config.yaml
noise_aug: 0.002
hop_length: 160
win_length: 512
vocab_size: 8027
norm: "layernorm"
norm_position: "pre"
head_dim: 64
subsampling: 4
Rows from block 3 of a small CTC audio transcriber, named by matrix and row number. Rows with one number belong to one neuron. Each number is 128 + 24 x the weight over its row's rms, rounded and kept within 0 to 255. All counts start at 0. Numbers have three digits each. After the name is the row's rms in percent of the matrix's.
After each neuron's rows are labels from the 100 clips, of 14848, where the neuron reaches its highest value: "strongest on" is what is common among them; "loudest band" is the band of the loudest frequency at the time of the peak. Only what is clearly more common there than usual is listed. The data: read English sentences (LibriTTS-R). In brackets: how many of the 100.
# fc1: MLP up (model.blocks.3.mlp.fc1.weight, 384x192), inputs 0-191
# fc2: MLP down (model.blocks.3.mlp.fc2.weight, 192x384, transposed), outputs 0-191

fc1.336 090:133134067134134092131076120152136123134136135124106112089073137175139153155111132116125108142126128166159097167120116121077127112153137153102055155130103110134144106143127133125159120108121172124104143135128176093124109166140147138212142132112096139160133127155129093157153097129103141125135170101140179136097106080147116158136119077137143114118137108111182124108128102126133125139138091133099167091148157129133141143142114116167150120169124099153137122097144111125130112146119162142113153157141133114118116124156139143088082120134110140160128136097132139108083154132135132129
fc2.336 103:172135107111125099118158145123114111131138137124125118158138129144128153143152150114107176136164135108141153103105133140120116160156162118144149132132094174151139113178166131107134133126119087127112130125147151153124105117129130117112166151181169117100145172097130115129118131143120140133119128111125122110182121153121090115097131143090144080148105150156087144122143115169114071149121181127098085150152186102139122093154157104117085146080116125104134128159095085128191128095125124136080126129088141089108170109116103116152130116146103122147119153139087128146113121114095107114
strongest on: voice: female (86)
loudest band: 250 to 500 Hz (36)

fc1.240 098:146118120168161128194139118154199147146122126077095107119139115107122106165117149116091157141114118107121128129112153153111144090093116165136120126126118102143108092142120140132109143136118158114114092111138149127165133155119118163087137138118127161107086141125150092155096103133080126153124104134162168106127113147168138100036122178121104170146132085110117122098126114144124157108127113111110141122173130118144166161118102123114147159140114139153175123148126124157115128141138135125145131095132130122126138169133126126123102105083091122165170155103150150117128116092115088138
fc2.240 101:157143152108113144048098106129067104126146148190138131095125080116108115144139106120129131118119130080147127095110162127156129148153162116121128140153140154148153122061140100144100108146097126132125143127145105130140154139118139124167156123096155124144124109142107151152090143138096131094126168143132107124151086139121138121181156114148169111114099139124135131135148134136167097144132128199139134171139130116119120140121164145117096120130170129113130159086138094093136129109120121118163129118127111140114094124141103101120094114169131171129062105136131131131104184133156145098
strongest on: voice: female (81)
loudest band: 500 to 1000 Hz (36)

fc1.96 115:139123129162157128143113113143102122135074129113126126102128114178208156164110144148108134154130154146128147118114140133125114094136130105136137147120127079169102096141177126078134107123087122155191120143117052120093132112129123166132101140167141124188146094134066117139105122145144128130120121100110128103169139137120139094105164130118144153150139172089129130108168110106111111182098129145133125146111146108151140117114110123112116131127166116129112143128134135154121131124145162128120121166075145115093121111106141162147090141115132099157120162112162116131158147145107125169
fc2.96 134:138112128158134055108174134110136128176125123143131137172123164119098148109118084150162121139112137167143116106125120108099129176105134189107106131113125112142164122095145116129128087131148113111154141111089107142151174133072116113112108125116124105131159114082088118147088111149106114162172135147104111118158109171091160128096158091153128144084136110129133116148131105117143172125132128133128154169163120097121115117114096119140128153108138108119115142090142119131130135145099108134163144160094168124126121116133132151128115147072102178099141135113147144123147136131192158107
strongest on: the word "was" (41); the word "is" (27); the word "his" (25)
loudest band: 250 to 500 Hz (43)

fc1.251 103:170124085136119160153144103143098118118108116168155127107156134149121155135100081090126133143125132145147108082138168108119066167136094159173134121153147073129150144115114166104159113133096123098142134101151091130135123107118142159125129119130088149129136102173135123131128138158136128099132100126151157142172123102172100162163144122139149099158122118117142128142157077158130137187161147141121139107126149148123122108109089111130119134145125136129071155085099152148112112119135118142135128138094078139147103117121097167103097146154107137177106146079125129130137138117126088168
fc2.251 126:094117120098164106139136151095154137140174117169147151134115129069168142101119165120129137137077137133123136151098101151107133134140129126101128155078111153083135130119087097136100178135138138110152141144141131127113127151123106131100120131123118143130137107115119102123135096113169163133157129134110125167140091196116120137128136118140136138159122173125110139104120108090105097107127182136147114116153127113101157086139163151127140165105123122087094123066176116132124150132141185139130110155082170151074148145131128126117124144100148168089125150143148119125115099100088151153
strongest on: the word "do" (54)
loudest band: 250 to 500 Hz (51)

fc1.149 107:118157113133115152151109102169152141107109150166125153122119146104123134098117121104088111187125105126143130140116140166143119103156140168086112128130159080118117127121159093129105120141128119092125062142101169136181126122114116139118107133164113138093130120112109143113165102204154098118139168109117135122085137095134120119135125138122150123127132120155176149113107101135116113093147115109147096141173098146119155142136097149094086115135184101132097105106126135141111101118135174130146112140129160124146143140104098174136114129132097128167105118091176110072139112118133170110
fc2.149 142:106178150105119142122144161111077149150124127134114127119131132135085097145107167145142139125103125136156104109103138115159154090164092159086098114141150113138116127130107108134176118137172096122115103130117084146126147151128163127118148145127120098154119104102117099141127101146129122148156152127131123125088175100094128124115084126137120134051131109113174124140126111163152156156125133124192121146105119131110121140089136121172140121154159129132153165148142127083150118142133086120151087109144125094176155169133108143159136105160094133148120093124078131094085087134120112109
strongest on: the word "you" (79); the word "i" (44); the word "your" (27)
loudest band: 250 to 500 Hz (44)

fc1.200 118:124139069132143177128107087115146112088149138105123167144123130154125164114062157105148132120131090173122104122118155139100132114141164159143115154111144118158145106143149131117111135153145166112124135154068124112133124162115113173155108140147128124132129133094114111162095125130146110132155160134134155151117182110096107124134102086090151149149149131125139141142118145162115138167153107119138095074138125123142120094133147135153071153113081072128170124093156160129143112115136166142136091132133156136122152075092129122141115091084093117126128142112111085111112141145145109135
fc2.200 121:124145107134137164126137138100162125129145145087124156122171101116153124124110110109133133118132115118119106140175118130162104113121169122128097134107134127139140100116095139111124089103134123084108143125121152143107099122130114124087077127127089134120132117105125105150131150152143130180075058149112130171142078150132139173147133119131127152147129142130104130142146177101109149141124146127160131089152103091142117109134156140125089128147051126096152089147165182139132176146122141134073123160110185131124147119141118129134137120123094082130128108123182147145136090183121133119
strongest on: the word "think" (35)
loudest band: 250 to 500 Hz (35)

fc1.153 090:133123132157110141125174108129175107123146102147123138109126092106142126190152130111167099134137082114094168140122117133097140140158132094123127135133134133158188118148115123117121189109139161137126098107108124101139130105049123149091129087193114138109155093111100146126174116093171138130120064108170095114133101164126123130140118108115139125138167144101142108130134134119147153166156103105157127133133099134130115127094135147160130140089131121103149127122109138125107089150162130129154138147130078146124145173121150117117083127150109125122096146118133108100183159126137129150
fc2.153 084:135130144134157141135113134120122138136111130151144145142146114121088156092122169100139141114107133138130116067114109128100135154087191169133122125150114086121112135101103119114154098153119148108119129096125137120084169133132169093143145160093158112115117174111140129136097129137131102116138211110067137132096181073129116150167141153101138147139103119151177129131160123139142120090148140141096100143128068153139132119135132133119132112163133134111135108146097099128091116176146150130135174151155128138130137140138098072122122142139145091138123151170091124094099105118150126120
strongest on: the word "but" (29)
loudest band: 250 to 500 Hz (33)

fc1.269 097:078123144172114143173123140110125145093132121128130128104147165121133155145147134073142089116122121134150103165127137120130129145177095140128107148140136119132153140157106140137121105125104183152131123126129113088182148144161103134118116092139093120141135077138128133164122137109123144100141127123162177131147161128195116117020103149128144151121127144156123129128116114092120128136122106160154149100119148122127139098142137136099149094121113130128101077090119103127076141116176133149093098169100118110110134148158100160123129094144134111148158120106131118075127134137144117103
fc2.269 128:100127138158145159141144128126119096151172147143133102152124145108124136139149159119129147115084144136127116118100139154089107110131097141133168126129089147068116118137147106106136141123166123113129122174158149125123140131146135184118158144114185143136123127151148136126070126099156154129083107141119098120098126106127175131156143056094131128078186097092163132137119127160136139131157141126140161126125116108085062135150166129138126165118112110125109168155106137115138089108109117112145127076140154127108145166117155109104087124134181162129098133119112123140108098121129157128
strongest on: the word "not" (54)
loudest band: 500 to 1000 Hz (34)

fc1.190 094:132116092129105191169149105126131124120143132147097115159155127095130110137171121096115122160132142134115120097157137144155115112158125099112117126189133149115106113162100165135140126139137138143093148137104135145116118110135103129145091123134119164141149126121085139139049116084151137132154125130133144069141112169122142158133113157139157116133099135079123164134186145133118129118124138130110104137163109148125146126146121119070133110171165118122103128031092123163143091147131118121120116124124111149141102146115133103131137111132165127131139179113149108118147149199116144114
fc2.190 073:149158113125148092115085137151119155143112133113137140119124115167125142095117117121105117186106130149118126082126122154077136111129156146137118129093135123140117114063146107104102098109125096155185136122111132106149120155126136147102148120068133124149113156121099125136162091172121113141119097123091117156133121091083123135123121134147069124107177125176125115096115121115114089150135135124136135126063132140120141131119132140169114134122143144113120167179179172128120164113167136179167127106124183103133124099132122167122128136139101143127097109151126132133157081106134112166
strongest on: voice: male (82)
loudest band: 250 to 500 Hz (50)

fc1.168 093:094144109142136085125111089120166119113126148104186127126154152132169163131118103105160103133137160113121142105132133166116137191196130140158108177184146138099188156120130098139114108105104151156121077111124111114115109101102141132123104105148120127120137154117101117128129133160160135089131126167106137133105169171142097107121153128134116160134166118174106136142155136148090186122145110139121116123108128130151141086099117142093133127124125136159138150138128104120151157129131142108103138134114104113109156132097127143111096075104161123125154080085145097125104105117131103093
fc2.168 105:125145101132142171128119098127131134102111129143117116166104136121095125142198132110110094098116169177159098156149128128131119120106137157127148080130120169135122109101107131092126124138143159134126133125128125106152120150171098132143134154156111158139105138087150116150124125098099130127107133098109134165132102107051150141112116121160125151136177137101197108107139113105126064116125083100144155119122111118111150139150133050147073129135130144146134127124155113112122100108135134127165167083149107145162128162130132093121150132126152144151098146147125145153128170173102120122
strongest on: voice: male (73)
loudest band: 250 to 500 Hz (39)

fc1.57 101:109145119103132124114104133130129146133110128120112115115122046132180094148181146145111172110105152152117172124120134118139134095122124129145128142124150126127141087120148163142105096132153119135167132170127105137156122173117187151087155139140134099109140113103100121131098135182162170119152158133134148129068172134120125089116134084122144158082144153150140159089149128119111123152177118111134111158131148125171104151097095140128141130105157124114113143098140131146100120093151141105111125069126091107110171114095090137096132107141129085125155145116131137159159119109127132127
fc2.57 102:100131144145114139077150146109137102094116141116124110165101128131144143094130136150164130113130121118143122156145145153153085132115126137096108099088110068157106102103152089166106132166094165137118107134153126122115183131128105106121117116146176141121174156121163098130141110075167131155085046127128145138192089163139126125150127145143134085132162118112124146160093136135108129116131109136131131152161124137097155102148142128123169144135079136129103086130105124159179161137121132150144119099144118173110138128120128096117108167125148132121135101119119107094137164140156128138
strongest on: voice: male (89)
loudest band: 250 to 500 Hz (36)

fc1.58 102:156154117166166118138145156173167127123132146152091104116150087143114173159138124107152105145117145102096149121120141129133110108113134129140131147161164098115117161141137147106137131142087165160135147175117143100104157085085097143099124120144111121115144135120066134150109129129125133133160164093161164150121086129128104105128157155093160143088134122087157094152115112131103131132102102155128108109129173085128142103112155117112170090107147129115152166078123161136135146124106132134115131127138110107148088137111112141135132144107130122154066173121110157107168170107141108176
fc2.58 116:162140120145077109138136154109147123115104116087157157146183122141137113097126158160148108142110119135114141056139142095097104152133085142117096152141110071144135166105105140122120100112147135103137122123132123140115118202137108128124106162078132134100120142129132094113088092184104136104091119095109152125089182171118141161139153179111094133151172137111096126160134147109100138155127097140148105160112132138139137123131136128127135178123112131151124106115130143117093130137140107172167131150076164115141158135121127143119165108119133152128105106103129150141100129113154105141
strongest on: the word "with" (36)
loudest band: 250 to 500 Hz (35)

fc1.177 100:148180094106134160146127120163131124113153142124097078154177159144152159130119139151102119160118122133164131149150174140128142105140121155140119125138128087136127122154155203123117115156138113163144118135098174145123140125113111171111146111142130155141075030107096149160154130172142129102126156139108114174114120091139116126134134147096136135117137147146144104075138125145102132116158126113070076131135109098102137173103124148090159111159109127122128137121091131116120127132125155121159107139115126128106137106094101109133104117150116130128106132124139125094170129172099132102
fc2.177 116:128054147144162133122114156147145115157104095115145091120065137140097153115120136118131135133101140104134095060119132124127159118127103145083135101150147204144101140120108167120145109137105163087119109107131136156139157127142170115104135091143149151144117159107149100100121135126106114138128161131138123130153139163158144129108153103116111101128113113135135111123168130164162149116160125114134158167166065126157145071111151095127087132123138125134132132148150117113109101134132101147127121132075120136176155144134138125135101112127148141127145177105088136147116146091100176115
strongest on: the word "never" (25)
loudest band: 250 to 500 Hz (46)

fc1.274 116:141161098145161159124097145162104124088150144089136138152112127148129126155101142096121118127162167144140142125151189141135156105151117146158123127103154086175111143107119143120095132140135121108136134099086131116107126137134138166181123095158162119096074130171123145111145129137150100088149123132113140070090157128145093136104132096124185121105115158114132113122153131158104136172141080130142088126142077097145127132115144093137085134123083116080109161136147180114126095136150160096133132087187148125117120108118140122126125128123125129139137111120124115097116122168130098114
fc2.274 113:176116129125144162114149145129098097086155146140102144153123140126131132137105158118148161085132127103088135110140097076165120163122137131146143128165132157149119148117141133125113127118184138077114137107132120144127155150114103075101083137104125160121126085124112141143191110147118115131152134153122138148125078134128115106148123120139164143122074159141114118135135127103123109107130121096124128133110101090129060148093129136103149142090104119099119115105132117128146207117120132138118153123143159188123139150166155135146143151111158128151113160150075151074152095145112104118
strongest on: the word "before" (33)
loudest band: 250 to 500 Hz (71)

fc1.108 118:164193099142124088139105129177141133128118150103137120086125139137141149122139112124131115110136106124128161152090143152142112092139125140173136139100104081159103139139129173099107150136096164119149100120078127075125146100114139152144127129138147128125123129121098148100117152196177132075121185107091139146100136093148094092134121128065136147120126197134121120120157112115085136132129145136113107141136137109167138122072122143170125117166125153097085186150135134120122137126140122106149142100137131098125142137132131167118126121133122154123099144114125141098095127117123155156
fc2.108 159:145105125109095118077120154134132127140134081101132112088145138103131159130178121119130109125112119106119132101153098105072126127115143130119095171107113134139134140147098174133125123126136115075142117122124134130147121186118136131094138113085124093122139140138148157117133136164146124126125094152120108170110100173092112104137117141114121147125141207102083136132149113116121142176164105139145132135095121107132107130184134149155136157065149124158116134120106139123156176118155130156102103122128160110194132140156119172126133106070159113140126127124130135122177082101121115099
strongest on: the word "was" (91); the word "it" (43)
loudest band: 250 to 500 Hz (63)

fc1.303 104:117096092154118127109144120130141103116108181108114167080156145096139140136118133131176128092129109138120119155140124123085083119151195143108114141127105122117120119128152132120107095167096125170134133154159125106106125149120108160158141142154142112098137137154101123122114097129168119116140099134154154156170143092157121151107124109159161123197169111122137081134157135108118182140149110097142138133175120137142141109119105126138147136134097119129170134128114128155070160147123065105107147105144105127100141137100138085104132113083132162122117113116121100090124180160145113141
fc2.303 086:160119145103132090122096139139144136133073110088136128190081124137107159110124120083156142106125171158131126106123166083140138106106135137098131135168130104130122164174104130168138146094132116110121105117098155121122140129134092150104207136101137136134096181125149108161128135142092160100142150134134113125096118168117128142109105097128117101126128108093147172110144119148098131101131121152146152149101096147124171138144119140158115133119149145118173123128151139166122052120143151117130107165139104141128123077122121149126100108166161119138147152145138112141123074141094143117
strongest on: the word "but" (38)
loudest band: 250 to 500 Hz (59)

fc1.173 111:107107049129163138127113085142154118076131114099132165163124137142166161107157091114094151131111122151122135144134153138111096087135116154129136099132156130156120147125121091106101152142104114091149140121138194085130136139127147141146136171132133143103151143109102110121131091103142110136142168140175135123125118084096117128117086169117136122137130132136147087130137138129135101142129135133117134108146142101115147118101101134110105119134128102149173137055121141146161088130163122104105107159112147110105148099090110157137127127124125177115095174082133116128146151181162157164
fc2.173 122:125084104134115098137125120077149128102173122112128137147145112139134100148158138127165123134102105130132118055138065133135135099135094091121118130128109136094132147120079166138138068076141130077148128100144105139132154129156132205104168108137127124134121115144176106110118112149101107156151136120116101143125122110120130150152127140123131107080106149140138126136101179160153144141117118146164158170076109126113112165137141124138152131094145122144121115153105177140188100128109142115137130127159154128135125131140111137127135163126153064128141115145179129142112101142100118107
strongest on: the word "just" (30)
loudest band: 250 to 500 Hz (33); 500 to 1000 Hz (27)

fc1.329 105:162159115166128132126133132117111115134090106090111166145117092117114102146127167146155122107129094139135132125139145155102106164139144117089146134128122116166095110129147126122130143155149107135132141187167097107119153094116132131148145150173164170120095131122163134144102090128162134106138140120168150099151158159142111099126127134123161159164117131151123098099167125126138126115203116137112092073104101125162121081117125134121127085134111127083167128130148126131054109121131122139165119095122130102105140074113143099094094121094117137072146136116126123125114173146140118143
fc2.329 115:146136118124124119139123151082163132137133123138126124077123115158155125151124117105175146106127115141117130072080137120160168095092147126125135122164141145141106095135109129134160080147142136150076146123084133155130118117103136135116180117128090134178147138115129135151102111161130098087110136169090127148087102127162121142100149057115178118105114151131064159137155127122134147134122151132176120135129183152163107136150154107166086102108099126140122144189133157079135107120142131130099130126153100135163115141146132130127116105161114139125150120121113144167128121140092124127
strongest on: the word "but" (39)
loudest band: 500 to 1000 Hz (48)

fc1.95 101:115124087135109150155106088135128102142084132148104171081127138156147155132142110126123071183115120102136093108135095150113130118150153137102122155136117119161096104122103120075129102128110161176097133162135158133132104147117127130142122097150124155069133056121095109117133095160167117152157111117175109156134135121140145142112156118108130142126158155141177084131122121123104124119155095098181169154125172124132133150121105136090123114188103142144121140122132132141101124143189144143103129123166127140122119123183126150117113136141153125149127130110115140076133123130144102131
fc2.95 121:141099113131148100124112095154114116131152132124125205124116125114156135097139086116109131139138141103089145110165124101156120155095144166123130092120155122140141091072161113194149159107134037128096150128152156106160139117137124153112142097165137084133150131102116129117097125125110162164088118070159160131116168147114142127123142126121148127131146117142132131130144128139137108126097123086135118144100124141134172109117145151119144128147069132120109166101155117142135121100129091117119118107162099114096117089128119115095130163147146150136159180114156102156123131099153124149
strongest on: the word "the" (96)
loudest band: 250 to 500 Hz (30)

fc1.141 102:139155110106114165137156136124133112124122137100124145126134111121136119141148089131140102141118132143132098137145108137119161122160115165118108111171177083133161169115116162118130124120146093126127145177078109130149120109155122108124132114139169136129155116143102135124137113137123128120095140153162146139084199086106121136091066107149135143124085176123138130154146126108104160131164183155154114106192123101124152078145156157093146137094135114109111115150100135122132091120148145068091131108121070093104121157124068159128137102131148130138122169117122139134143117128139130142
fc2.141 111:139098140146115117133119126145136134118143128165159086117128153110133119128131124137094131105133080111147114164148132115118130112128135135074147112126119145127116108134154086136120118138125156094135132103150105120127143133106149140128150109135087082144079158135145118170091158124098132145165077112184127125135091169125168072101167139124113148148101056144098104149168127129131138123133126116109160079164106167106122154082113106117095123138095141187145151136148107132102159132153125132164132126127159167131110110121169068114129131094079139131158099115114102148153160140154122124
strongest on: voice: male (82)
loudest band: 250 to 500 Hz (29)

fc1.181 085:119115087134136175091112072128103149105113133117137168137139039120152163115150114118121130138106135175116139141134110084109115097153138114119117119139090127134161161137138128123096082167128153106135124134073122108151118120116095103140119132159120138164127104126113127102150111157136153114114143122121081150108146104145121130153137128097147118089118142129095126111188132093122172186157101167112125156159109154175130084138092109141124157154155106082132117108142107146120100155132111134129112123198127102138138134124127142128157142165144141143131112078135111136126155145148129164
fc2.181 086:134154135140133110102150150102177104160122099152130121097099166106117130195107114104113119122125142110163115138120106175146145141117155112092152154153131173120141084116158119116163118158127119127165140117133122144143122141102157123130143134114157129101108122119118158140083111098164120147114034112167140130147145119108147143132115142119086125126116100142139119137153134176154119111127165148125132091176115166114114137151122136086103145061114165131094132137150110118128145108123160131139105106085104128154112095144193120125120096118113132115070158129093091105129134110145123141
strongest on: voice: male (79)
loudest band: 250 to 500 Hz (41)

fc1.11 107:156146065140134081094112107124130140116111145137151126077146147082148139146081105118150067133146116150115122129122163144173128162153100102150077147148158113108151094126127137100109133128110148121174132087092116137138124146131119150137138125156170127139094122124148165115072143162146122138134146117106127161138120094146156124114130122101170089131139126126144105119127056159091145159152108121131101174181107117146156148152137121126152150138166119153094121114147119133098118146164159104139145095126097068096135146128105142130141110130105138119100117132132130073158132125124153139
fc2.11 112:103060164104140099137103129110095145167143144169120174088133126159110120152142088158135087124144136145137151087174100119140183135134111147117106129166080147098146127134105111124142133122172181115154120110117135124109118153100166161136143113150074144127102081090143118109166163141130077144111121125155124121140111140135129155102149114125144114133083134144140116145127122089121128124107093124104151155155152130115142113137161160122162142139151108140148148150117090116123118109103139099134081153130133120133133165158114104136111137106111103118097165176075122147138071124128111108
strongest on: the word "you" (43)
loudest band: 250 to 500 Hz (67)

fc1.380 109:141169126104132097128144116120167087096086200115151132115093128145123114122110147143140129106121144126110132112150131188152140120126113125120114137153095132149149125133167184100111097165129098179100152123121158130163122133141122145169154121136158129093140108095176133116113131132133112096150098097111106070110149115105127131122171147113156172179152137131175088116111132123132131170148123090114094150159105125113134124155122087105157073128126104161127128155139107149121092135125120161156171120131120128098162107119104143124108156169142111140126127121104113072164123119128112113
fc2.380 090:179097078140125130112107148132088118150133090130122144132167133123125137133134103133125104170137118103087140112086080089108167152097133103117110132139134118112123162155126140116156165147151192083127126141113104089150097112124126110076133107158107122145091082134118056151147142115125150109157178159094151149117148134125136133139147107111117153110099139115066117117079121137125132137136089170149165139072152130125116153144141121158149132120104133120161139089135116140145169171123174141134141132132139154140106135161152116129131142117123106128106118075159142111135094139120128142
strongest on: voice: female (79)
loudest band: 250 to 500 Hz (35)

fc1.368 117:116140124162131102120106142154136170137077161143157121067090123135152073155092150109119146134081116181107131124090197146112147145129144120118146150127137147131120123102126179105113107147150163146141118109103130133121122153128127156125099129168102144162142113157137154125082137137129148113166186097128144123152113119113143122093113128110120134130128112131161136140145133137140123093158086115105112079153159116138161101127109127161096129144084134157137148116114142140121088160114165119134125154133114086125123159141131128158092061118127164112127172116172128136079150148156131150
fc2.368 120:149091130149160129103146119132142107123129130135167171066099092124078078151098132102108135158137104113114123160138065130158124089096108126098128115114137160097106142117143172137139133116187110105122123118116162154118080096141143159124110123073139136148180137128128102145128134162121115101128150136115127124155093139126157129114141142105129128115168139128119084162128196129162138120136119080148143151122147157099145155118098132140164123060093133157106140127096128120107098128148124122097151136154110112157123114141139116134131121089149136151163154125094124146127078138107158147
strongest on: the word "the" (90); the word "to" (66)
loudest band: 250 to 500 Hz (31)

fc1.228 098:161114141133147135120078107124147048092122106125125183119139139090124121121128135081130104129138127126162110152121156155136116145127147122155140157141134119145113154136134138150117138151142143137136105115113119110136106147134123162129102136129094137166107088165104099189099129152131090133172142132169142150142169142129127104091103146142140113153137132110104074115159114108189126130126107152113092099105120115094132145122129124122151109158110103136125063144124136132134174140172117135169176146141149133125142158102124108141152028133092156106116096115106137111122147150138128139
fc2.228 113:113134142106137108134157134144138105169151113121156118146112128156135122091119137146090132097099087120123116102109051101166130120140069096137108090129146137133132148128186150119120126124170130138126160109111116135149106107118126140103114128143180172121139103136163127079122119119146092109094142105119148126160117140155114157151114107095116118082152143151118133146160131155125139089146161189098178160138152127131099120128070092125133130131129127152130147164127119092133129158119149133140064102106159128147139134075125115122134141083112121168153110140119130119158103115160149176
strongest on: the word "he" (42)
loudest band: 500 to 1000 Hz (36)

fc1.63 099:200097129137144176168122040151139108125116106136127150083145127109121161130115089063119126159125127126123120140110140133136079143142143163167121119102119120108122109152115138139092155123107138169139139147085151134099140142122113163098151111119103143140191158146116107154121120178127123104112123115157129146114165122136121149104135129089144135136113105110126125146132149118196125137119111120109112115132134148104164133148116080154142167129114131103130164097144157154100134090168132112127145151153081102136112165098106149137111097096116128112091120119104144173118161106131148135
fc2.63 085:112148087116089119124090135125101160156107165128173103111115135210113141137138138165201122133111158085149125106108089118137138112103141106092103144121119138122152148122093100108157123133179104099196142112117089145153123156108130116149142136147176118091113079114137187123119107113108128125106139149134142126117137133122138127182096113152138124122081156127142113102163120124112130127117128136126124126115145108140137116091150142099097114162139134130133160133140170112136119157110116134157128160083130189094138095145141114127133130146149126115073106131091129103133116169137104146
strongest on: the word "was" (55); the word "he" (37)
loudest band: 250 to 500 Hz (52)

fc1.144 107:104162153108158119164143087130141140087138126127121130045124106163121159125140165120109129173132089117131153154121163100137118139137137080123128135111116113151117101127182128144133126144092159184160097134105078134134145153138140184173108137125123123103105136129131159129128078138099126136187111103151120136133110149166126084102105084129148140144097143073154127115107105125156124160146119150144152138130123134124117120110058104151142129124147093122151156129134110183100148099164125143145107146112166101113112129123113097121098110106112120103088149125134129144104142136145133148
fc2.144 122:136140112137153122126176149081142137132114124137107133148111141138112091101097133140135127105134087138133093142129127123144103106075112145108129137124140158141128146187086155168145107119149110092084117134163163129110180109146109166052147131110131150147157098077119144113122122111140132146109079106122130136140077141097124131130133142134093144146165105129104117153162121076149145120139105098136185134108122118116120114145123099132086163144113152129124106121162109111155119125143131108114136128142175109162130111122184142126168119124113110126152174085129153124180138186122137092
strongest on: the word "is" (44)
loudest band: 250 to 500 Hz (56)

fc1.70 083:137122141137132120156137119135137138108146146138108135077095150141177136137101112104095128155156095146081119137115097137151137124138078135146145130115116149142111151164103113156136139151120145082158093120136109080122085127125121127127138102191154144112121082129105132107169129118136155111157106109186129096157137112156116100139097107137148122127139153141103113121121132059123168124101088185135076130110144128119129126119130144147110109080124096113179130094116128121111140072153144099134142171100165137126146146110100126107107109107121086126184133105145138089107139113128086149
fc2.70 092:138159146128113114077129133128122150137117089122159110131158113147115127125139123120140146108114135142140130134100172111094089158083186154119079153129112104133142085085119146121127129112125098180143150100148146134140160136131130126095141143071104137136115175137145096153077124128100091153123161089106116131102157132136132148072126129143098169135147108105162132129127066164150145131117137050153167137153130098139153117116090089126128133161139135157138100160142122128106138154099128158133111105170090082136126099123155150130144119166146111131096119159122133148123123148127142097
strongest on: voice: male (74)
loudest band: 250 to 500 Hz (35)

fc1.341 103:147127103187175128135181120119132140128130110121114130148146089198117127114153117159072106152106155086096132140128141156110120163144094133144084117123159112139120156139106112144108131139125205124170134133142137104129123122100124153136100129162191116122159103151176111078148142125169119130146080074152182141125172098086107134142134134137142151152129109126138129105114114094104128141100088128152120147125133111160103078107127109089148115144123112126137132138133108121146128091120130143079142145122116136114126129111108128131132138120122118134068132117127158124124182147103114119
fc2.341 104:143150104109097120108136132138118108167144129136133099111156110083158117166145171123137121133092113086159115108118163099111119143160195098118095108170121111096136153094118177121113100145142147165105095106106096120151107138123136173146107144095128157124119176136125138114128111138089120104107173119107140101092173127137123136089151168135136160108101164102130125159207115146119124134139154109120111178150159150106132155128121132161111141139124141120123152118116170138096128130097122103144120119109092098159152112147131088121115114193176130118136139094118122109140119117149143122
strongest on: the word "with" (27)
loudest band: 250 to 500 Hz (29)

fc1.233 111:151132119154110144120105113123164121078116154087132156093156134166150084174146105142129133141132120161121122109139148131150088145141116113114091109161112083162128119145114168100139112187113130126171092137116153114120119141118096162117110127129157122118140091115164163083081132149142100124167170093131140138073133099097112121112126105120189157122132163141174108105096107154121126142159096152098152142181172098113132144166109098137147147116174114085108133118102125127117113115147110119132123121111127117140117139131129175134112134104130132125087128115103148141120105118144116187
fc2.233 132:103113200113125174111104119110120129145143131167114128145129115128107143131156075122124090106150128123124111116150094090129128114129118106139136158139117121102116128165125122141134121140144145124113161164135120139138125162143131119073131059164165126147105135129130125167146114097098141127140133125130116131147105156134174170125112134091126129114083148132090170081142137162132134112121133149117070124120130156155127101125121120087071128115106159136132131128091100207169113103095133146093146137146121202159159120103151085147090122116085119140130141126148153143128122115122093117
strongest on: voice: female (83)
loudest band: 250 to 500 Hz (38); 500 to 1000 Hz (35)